From a checkpoint of a small image super-resolution model.
Model: 13.7M parameters, 32-pixel images, arch unet, norm batchnorm, activation relu, widths [96, 96, 192, 384].
Training: soap at rate 0.0018, 13900 steps, batches of 128.
Rows from block 13 of a small image super-resolution model, named by matrix and row number. Rows with one number belong to one channel. Each number is 128 + 32 x the weight over its row's rms, rounded and kept within 0 to 255. All counts start at 0. Numbers have three digits each.
After each channel's rows are labels from the 100 images, of 14976, where the channel reaches its highest value: "lies over" is the class under the peak; "top examples" is what is common among them. Only what is clearly more common there than usual is listed. The data: Sentinel-2 satellite tiles (TerraMesh). In brackets: how many of the 100, against the usual share in percent.
# convs0: first 3x3 conv (model.decb.0.2.convs.0.weight, 192x192x3x3, each kernel summed), inputs 128-191
# convs1: second 3x3 conv (model.decb.0.2.convs.1.weight, 192x192x3x3, transposed, each kernel summed), outputs 128-191

convs0.17:187170090156179151085159131158151147131100170125056143123106044221096167136107169138105184106131173156131095118132117135186170060125136116120111128087088129190103140101154110159118103120135150
convs1.17:074129113160167144123132135130113119136118120129130096114143153097117146165117116123116071094137168143069103135159122154118112152148113122109092097112127132094105139149154171103207128146085120
lies over: clouds (63 vs 2.7)
top examples: clouds (67 vs 15.5); main land cover: clouds (51 vs 2.5)

convs0.119:144093039201105097149125096117109165152084125082125089155162023194132141098198137104151133146171075151086116157122219092131120111139053132095114086151135189137108118126062115145089079107132122
convs1.119:102118124076145167103199043127162117153119127074163115156133119150158118139103175070163149110071138155150090137140096088141138170092161144148073143123091135121123148099099124073117118156116160
lies over: clouds (82 vs 2.7)
top examples: clouds (87 vs 15.5); main land cover: clouds (52 vs 2.5)

convs0.135:156177091143134153079128069090133148156123123138126081127154077048145186146183125086096114155135045083066133081133163138115143186092124149085140099124143191138159054075090121071156123114130122
convs1.135:126103124151083101112186133128179152105100114107075125158083171163142154133188124098193140102118102143107094099090069126092082042110104098122161111123138107111121171113091179105095216112133100
lies over: crops (63 vs 17.4)
top examples: crops (78 vs 38.9); main land cover: crops (69 vs 20.2)

convs0.173:126061113153105153126166119127127141125110150141140147078125104102096144092116102164103144092151100146169160123105110122116164168146120134085161111173172131164102136143123114134147131160166156
convs1.173:162116113197116169177173213152117161167152115168149137164207099143146126150121147098112128133149148186085121139109137116113122116068129111056098104133140148124106127129124145107192108187079096
lies over: snow or ice (33 vs 13.9)
top examples: bare ground (49 vs 24.3); main land cover: snow or ice (34 vs 14.6)

convs0.98:145116139143115150115099143103159116171158145119106112141124124129121182151134132129169145128136101132161154142136100177117105152148144129157120050130090249069118136172219096117113066174127122
convs1.98:086105110125154171158173058163146136161168070127140134150111118128126086119113093109079129139088156160137097132197175069124108124194137121051128060170153145089144078145068218126142154118150136
lies over: clouds (51 vs 2.7)
top examples: clouds (66 vs 15.5); main land cover: clouds (41 vs 2.5)

convs0.85:151165137114142058178086107167115118110114152153143103099134101149150118131083114159119145097102105076083119128109125085119088108157111137168106145126075067155068188122119103063141142091066094
convs1.85:091093144150109078141167133179176086087134054104162125127183109085160195166114083144167205164114116141135165144116106126118137162124177148094092118128137117141181154167102112107160162097201140
lies over: rangeland (45 vs 22.1)
top examples: bare ground (54 vs 24.3); main land cover: rangeland (45 vs 20.4)

convs0.157:063131113146190118167136020158178188116119094147103106155156108116108151066101115165167161076136113101168140107134117121111135149118108192073152071110082166112112101097098118159134059122152112
convs1.157:138128117101115076128096072124112159150107086121143149151155142154188112174062054135085117154089127132178164091100095058154119132126212157127064120130176135134121108140154159117114090114101138
lies over: rangeland (50 vs 22.1)
top examples: bare ground (53 vs 24.3); main land cover: rangeland (46 vs 20.4)

convs0.121:161167126147144160126119150143127054130163072083140119110183121131153118135183187114156130103077103216139144135133114105125052142146111091106074154124118135128125114138081122145119112089153137
convs1.121:091167176176152136142186129090157124119149113106116092115123146079148142155124164144148150133096109078143120113160101170117143146152110130124142110126080100129134124129176075110151094095106135
lies over: snow or ice (34 vs 13.9)
top examples: main land cover: snow or ice (34 vs 14.6)

convs0.158:109129184148121136148091167089085090138101139069120068173078132097148117119137143177086111075139106108170073096132156083107112136144082099128129133109130146162128127121139133119135166117110149
convs1.158:126117144160069057069114104173169159131163098080145069139119142092117095149120143113096135112064070080123171145135098167139099103124104097196138119085097095070127140091131191112109125166143150
lies over: rangeland (45 vs 22.1)
top examples: bare ground (51 vs 24.3); main land cover: rangeland (43 vs 20.4)

convs0.51:182188176150101106202182138195158123149122134120149119127133137076112123171135157200114073125133135109108118095130140095107135123132188119094157169143134074099179145156144133109106183106107159
convs1.51:118094161150068133115117147120125073148129119114129086108111179105144135104121192033106137095126129100093122182153117142102124129117180113127128094174161173124114110133091080059133167110101097
lies over: rangeland (52 vs 22.1)
top examples: bare ground (53 vs 24.3); main land cover: rangeland (52 vs 20.4)

convs0.104:135098170169084132138215119106195124071145126107133102093093099098103114114144128136108081096124079114132159085069117116109183120095066145154114151123058149072170113157158128106141079155124109
convs1.104:168052190106083112135086153110133102108152145057102112165114148118155076114059141171120119150115105140134143130158129180177155126141104121064217156139137093151102095125140128132145126071107125
lies over: snow or ice (35 vs 13.9)
top examples: snow or ice (52 vs 20.6); main land cover: snow or ice (36 vs 14.6)

convs0.130:115201117097156142162140120139131136109131195104111172150101166129100133183159182088076087127105138066116117183124120119122118099161183115141118095099113082105100142152073145127135088080169086
convs1.130:087079144135092113125158122135166172117128114095123155100136127074184104208105149125118106101101158092094155142110117161135114146074145109189065156168126113137187086144127064148145126123155130
lies over: rangeland (48 vs 22.1)
top examples: bare ground (55 vs 24.3); main land cover: rangeland (46 vs 20.4)

convs0.36:111213093124130132141081056137148099166129108126155134118148110074105056142119044162116157145167081099088190090117116031085114130064086136117096140103097145053143078184085091145127106203124100
convs1.36:089081165100128128111106147130121122130089094126096153113156148101122136096148110072100127147170159179118161177098162126090091137147061095070115140115172144139087127111172088112132083132082087
lies over: rangeland (55 vs 22.1)
top examples: bare ground (58 vs 24.3); main land cover: rangeland (55 vs 20.4)

convs0.164:123156110119140121142130075148125138089112111171096163117124184075183093151102122107119138119134082076097136135115126112162113105141164129144116098090117191100225153111140125148143152098132126
convs1.164:091066163116133145122137184144138148079124137122152209099085145097105125160046144147150101126123173118114079134163147111126106083113156191164113117109134082113088101166151150096117169121171121
lies over: rangeland (47 vs 22.1); bare ground (25 vs 4.9)
top examples: bare ground (51 vs 24.3); main land cover: rangeland (47 vs 20.4)

convs0.58:113113112148128143214156153134109103145129112131123096109109170101112182076122161133211176084114046120090086079105138153167107108134139129081138092110176165158091141147042127138125131113104161
convs1.58:171137128082151049061107112093168139155089111118116137160107117178179098122077111147175106117104092076081169126141125143134109169099155111212127101136142136098111083109151091155120062112098113
lies over: rangeland (49 vs 22.1)
top examples: bare ground (55 vs 24.3); main land cover: rangeland (49 vs 20.4)

convs0.94:160097086142115072089142128146099114149124091161085084152193099199126115125103062079114114150128077142138105046131087113106147118052112141107074114084112127087113149089093124188109140152142090
convs1.94:100113111175104105093151108110065135177116118127118131082127136187166094203111077151157133152137135099126107134114067126122105101156103089193078111114121115112148160190114112060080170150132101
lies over: crops (42 vs 17.4)
top examples: main land cover: crops (43 vs 20.2)

convs0.105:120125128097088102101165094089083100080171127120084140096166099137116127080091103117124099093132125143123161104141163123126145061119148141084122107159096076146056131153121111125163128144047052
convs1.105:048140068161161160100158143138133136112092180076136095134145150123102192174171165163148124163133145101119105126081093126088110088182107114115120181124128176117114114106134114167135123158146150
lies over: snow or ice (32 vs 13.9)
top examples: snow or ice (61 vs 20.6); main land cover: snow or ice (42 vs 14.6)

convs0.189:120118133086084082130156106139065146195135129119060126098106135113105115124185118131126138071142091156130044051125149131135154081131124132135082160121092055169132161094118095158122111113092121
convs1.189:101163160077127215166068131155117102113152112186082141145119112092123146131175106117176132129101130091148100131054114136047178149116167148160116126144122121158079132065054102064148160128112107
lies over: crops (47 vs 17.4)
top examples: crops (67 vs 38.9); main land cover: crops (50 vs 20.2)

convs0.138:076094022191153092108135140128086143154153135087104149136058115133139097098187144146098052132073124178127135152139130110174118162127138097086112126152135122163152147088082127098108187148102155
convs1.138:150072116124042121125084148078141116184124081121095089080102106141080135152108111112125093131078138144116087085159159107137125104106082128118142159098109113102127147131120120109167132131136144
lies over: clouds (49 vs 2.7)
top examples: clouds (57 vs 15.5); main land cover: clouds (39 vs 2.5)

convs0.171:122168117112177110129152149168160103158129151135086134164172130154159090090145088078136150138107066124112123095123173140107112073133060143112106136094146117204195130133086133130119120091149114
convs1.171:112219130113095143090063111123121076104194117126213180174143133169176127138130147139160175170135158146095082138101168131140145153140087170185138126123204164113135134142107160167154108133137118
lies over: snow or ice (60 vs 13.9)
top examples: snow or ice (78 vs 20.6); main land cover: snow or ice (63 vs 14.6)

convs0.62:085140068114112113062130101135091150092081105127095150155136194183112083106125061131112072098112146110170133089153144108075133148138120127119078067123161141150169210019143125101128171159086108
convs1.62:076101094121128114213111113169214156111132119158143122166109144116154083106167128098081129120127134072113063180147137093119089100138162101106130097150108121151153166110076111114139098114112128
lies over: rangeland (48 vs 22.1); bare ground (29 vs 4.9)
top examples: bare ground (59 vs 24.3); main land cover: rangeland (47 vs 20.4); main land cover: bare ground (31 vs 5.1)

convs0.128:087165098092133114141085113147113058164118121113137129150097134118137169154145098145125120109119104148119137115159118085106160133143222138107117101152120111114217067121104131097118124118109134
convs1.128:163121144148163156140111074128079138135136077076164118106077135137051139116129106146151155080157140132096173136095116149122171090161128130103164117164168141164103172117109121159143118219143178
lies over: rangeland (54 vs 22.1); bare ground (27 vs 4.9)
top examples: bare ground (58 vs 24.3); main land cover: rangeland (54 vs 20.4); main land cover: bare ground (28 vs 5.1)

convs0.43:124126110143195149124183168111064101130091150164120156136083076128089117123098104168123118147165148128108155147122128160171142147096166128093118079139136068093128112112157180056115123130167206
convs1.43:088135152150109083153079141180091109079109156147177123141128087121110054163115144102109116105122128111133120132110170106163050100096112103109150135120182145100126192150084153122161154138160120
lies over: clouds (38 vs 2.7)
top examples: clouds (39 vs 15.5); main land cover: clouds (30 vs 2.5)

convs0.11:148107133150112133172163154123159168177143134103127134118091142101177057119110142145150170128155085100168121058149125146155170109165241118122158128168167096105086109125049114082145134092111147
convs1.11:127150114180147118150116106103130103083103146118111120096128086149125182140086154170096103158151103086121165139135128139139126156130194091130115141109078070033122068190174071139202085133110149
lies over: rangeland (50 vs 22.1)
top examples: bare ground (56 vs 24.3); main land cover: rangeland (54 vs 20.4)

convs0.61:190216051128161160083108099133113102125163186142116152134111135156135121163118110161115122074166129117136169136083126089126138152121094125172099136103083087138188133131119184161128186063094110
convs1.61:108144089111134146190081165133174113127202124152116127107147115113131156088166083084106127113150130143098181124155117137155159089203141153095139105129187161154202123121123159152103094165113124
lies over: bare ground (31 vs 4.9)
top examples: bare ground (58 vs 24.3); main land cover: rangeland (43 vs 20.4); main land cover: bare ground (32 vs 5.1)

convs0.86:124112109070082124124173102127113105118087148124102107054118133114160099118107133126109112132107077124142159145114102157131102105144121137120100120125166096137161097106088164090101106187115085
convs1.86:098095091165162087114100207086123081127138141212179070129154094172175109147125120096108165140130100092142106147181155104133123165069081156141121089124112135078103142147124103176140134167093094
lies over: snow or ice (72 vs 13.9)
top examples: snow or ice (87 vs 20.6); main land cover: snow or ice (74 vs 14.6)

convs0.190:128161127139128151120081154128075145102135092124125117152130094119135150107055129121122098190125217143142105150122101114155119148132154136123107089109153105125072096115077117175135116086091121
convs1.190:141056094154148095134114205100134131094168141115094132143111162137091168186121127124159234097168151118124142113107144137152129110126160153168157138064099092068153173110163098107093114128090159
lies over: clouds (44 vs 2.7)
top examples: clouds (78 vs 15.5); main land cover: clouds (40 vs 2.5)

convs0.116:113103116198173154140075115152198098087103089135106083153147087229167151157157167106108049133106145120113036116128095163123113104129116125115086120125179102132095154109087125123126108086174116
convs1.116:107114160197025088121157142121145136165107080073134121110153123114153111129103089176112198123117132146120099091118121110131107111132142136110131091206135045192158145096107132198082063135140134
lies over: snow or ice (35 vs 13.9)
top examples: snow or ice (44 vs 20.6); main land cover: snow or ice (36 vs 14.6)

convs0.15:110166121108137130159097122131145161131111149198132102138133093145072129087176151126112136170164154178097179102113120092123090122115145084102177148137157099154060087114153126151113102157067098
convs1.15:124121180159086113142104168173167141096098121134160163095156097117157159094104092180130114077094143093123117145133131127163118123108204134096098131127122124112101121164107145117097123051133137
lies over: snow or ice (32 vs 13.9)
top examples: main land cover: snow or ice (33 vs 14.6)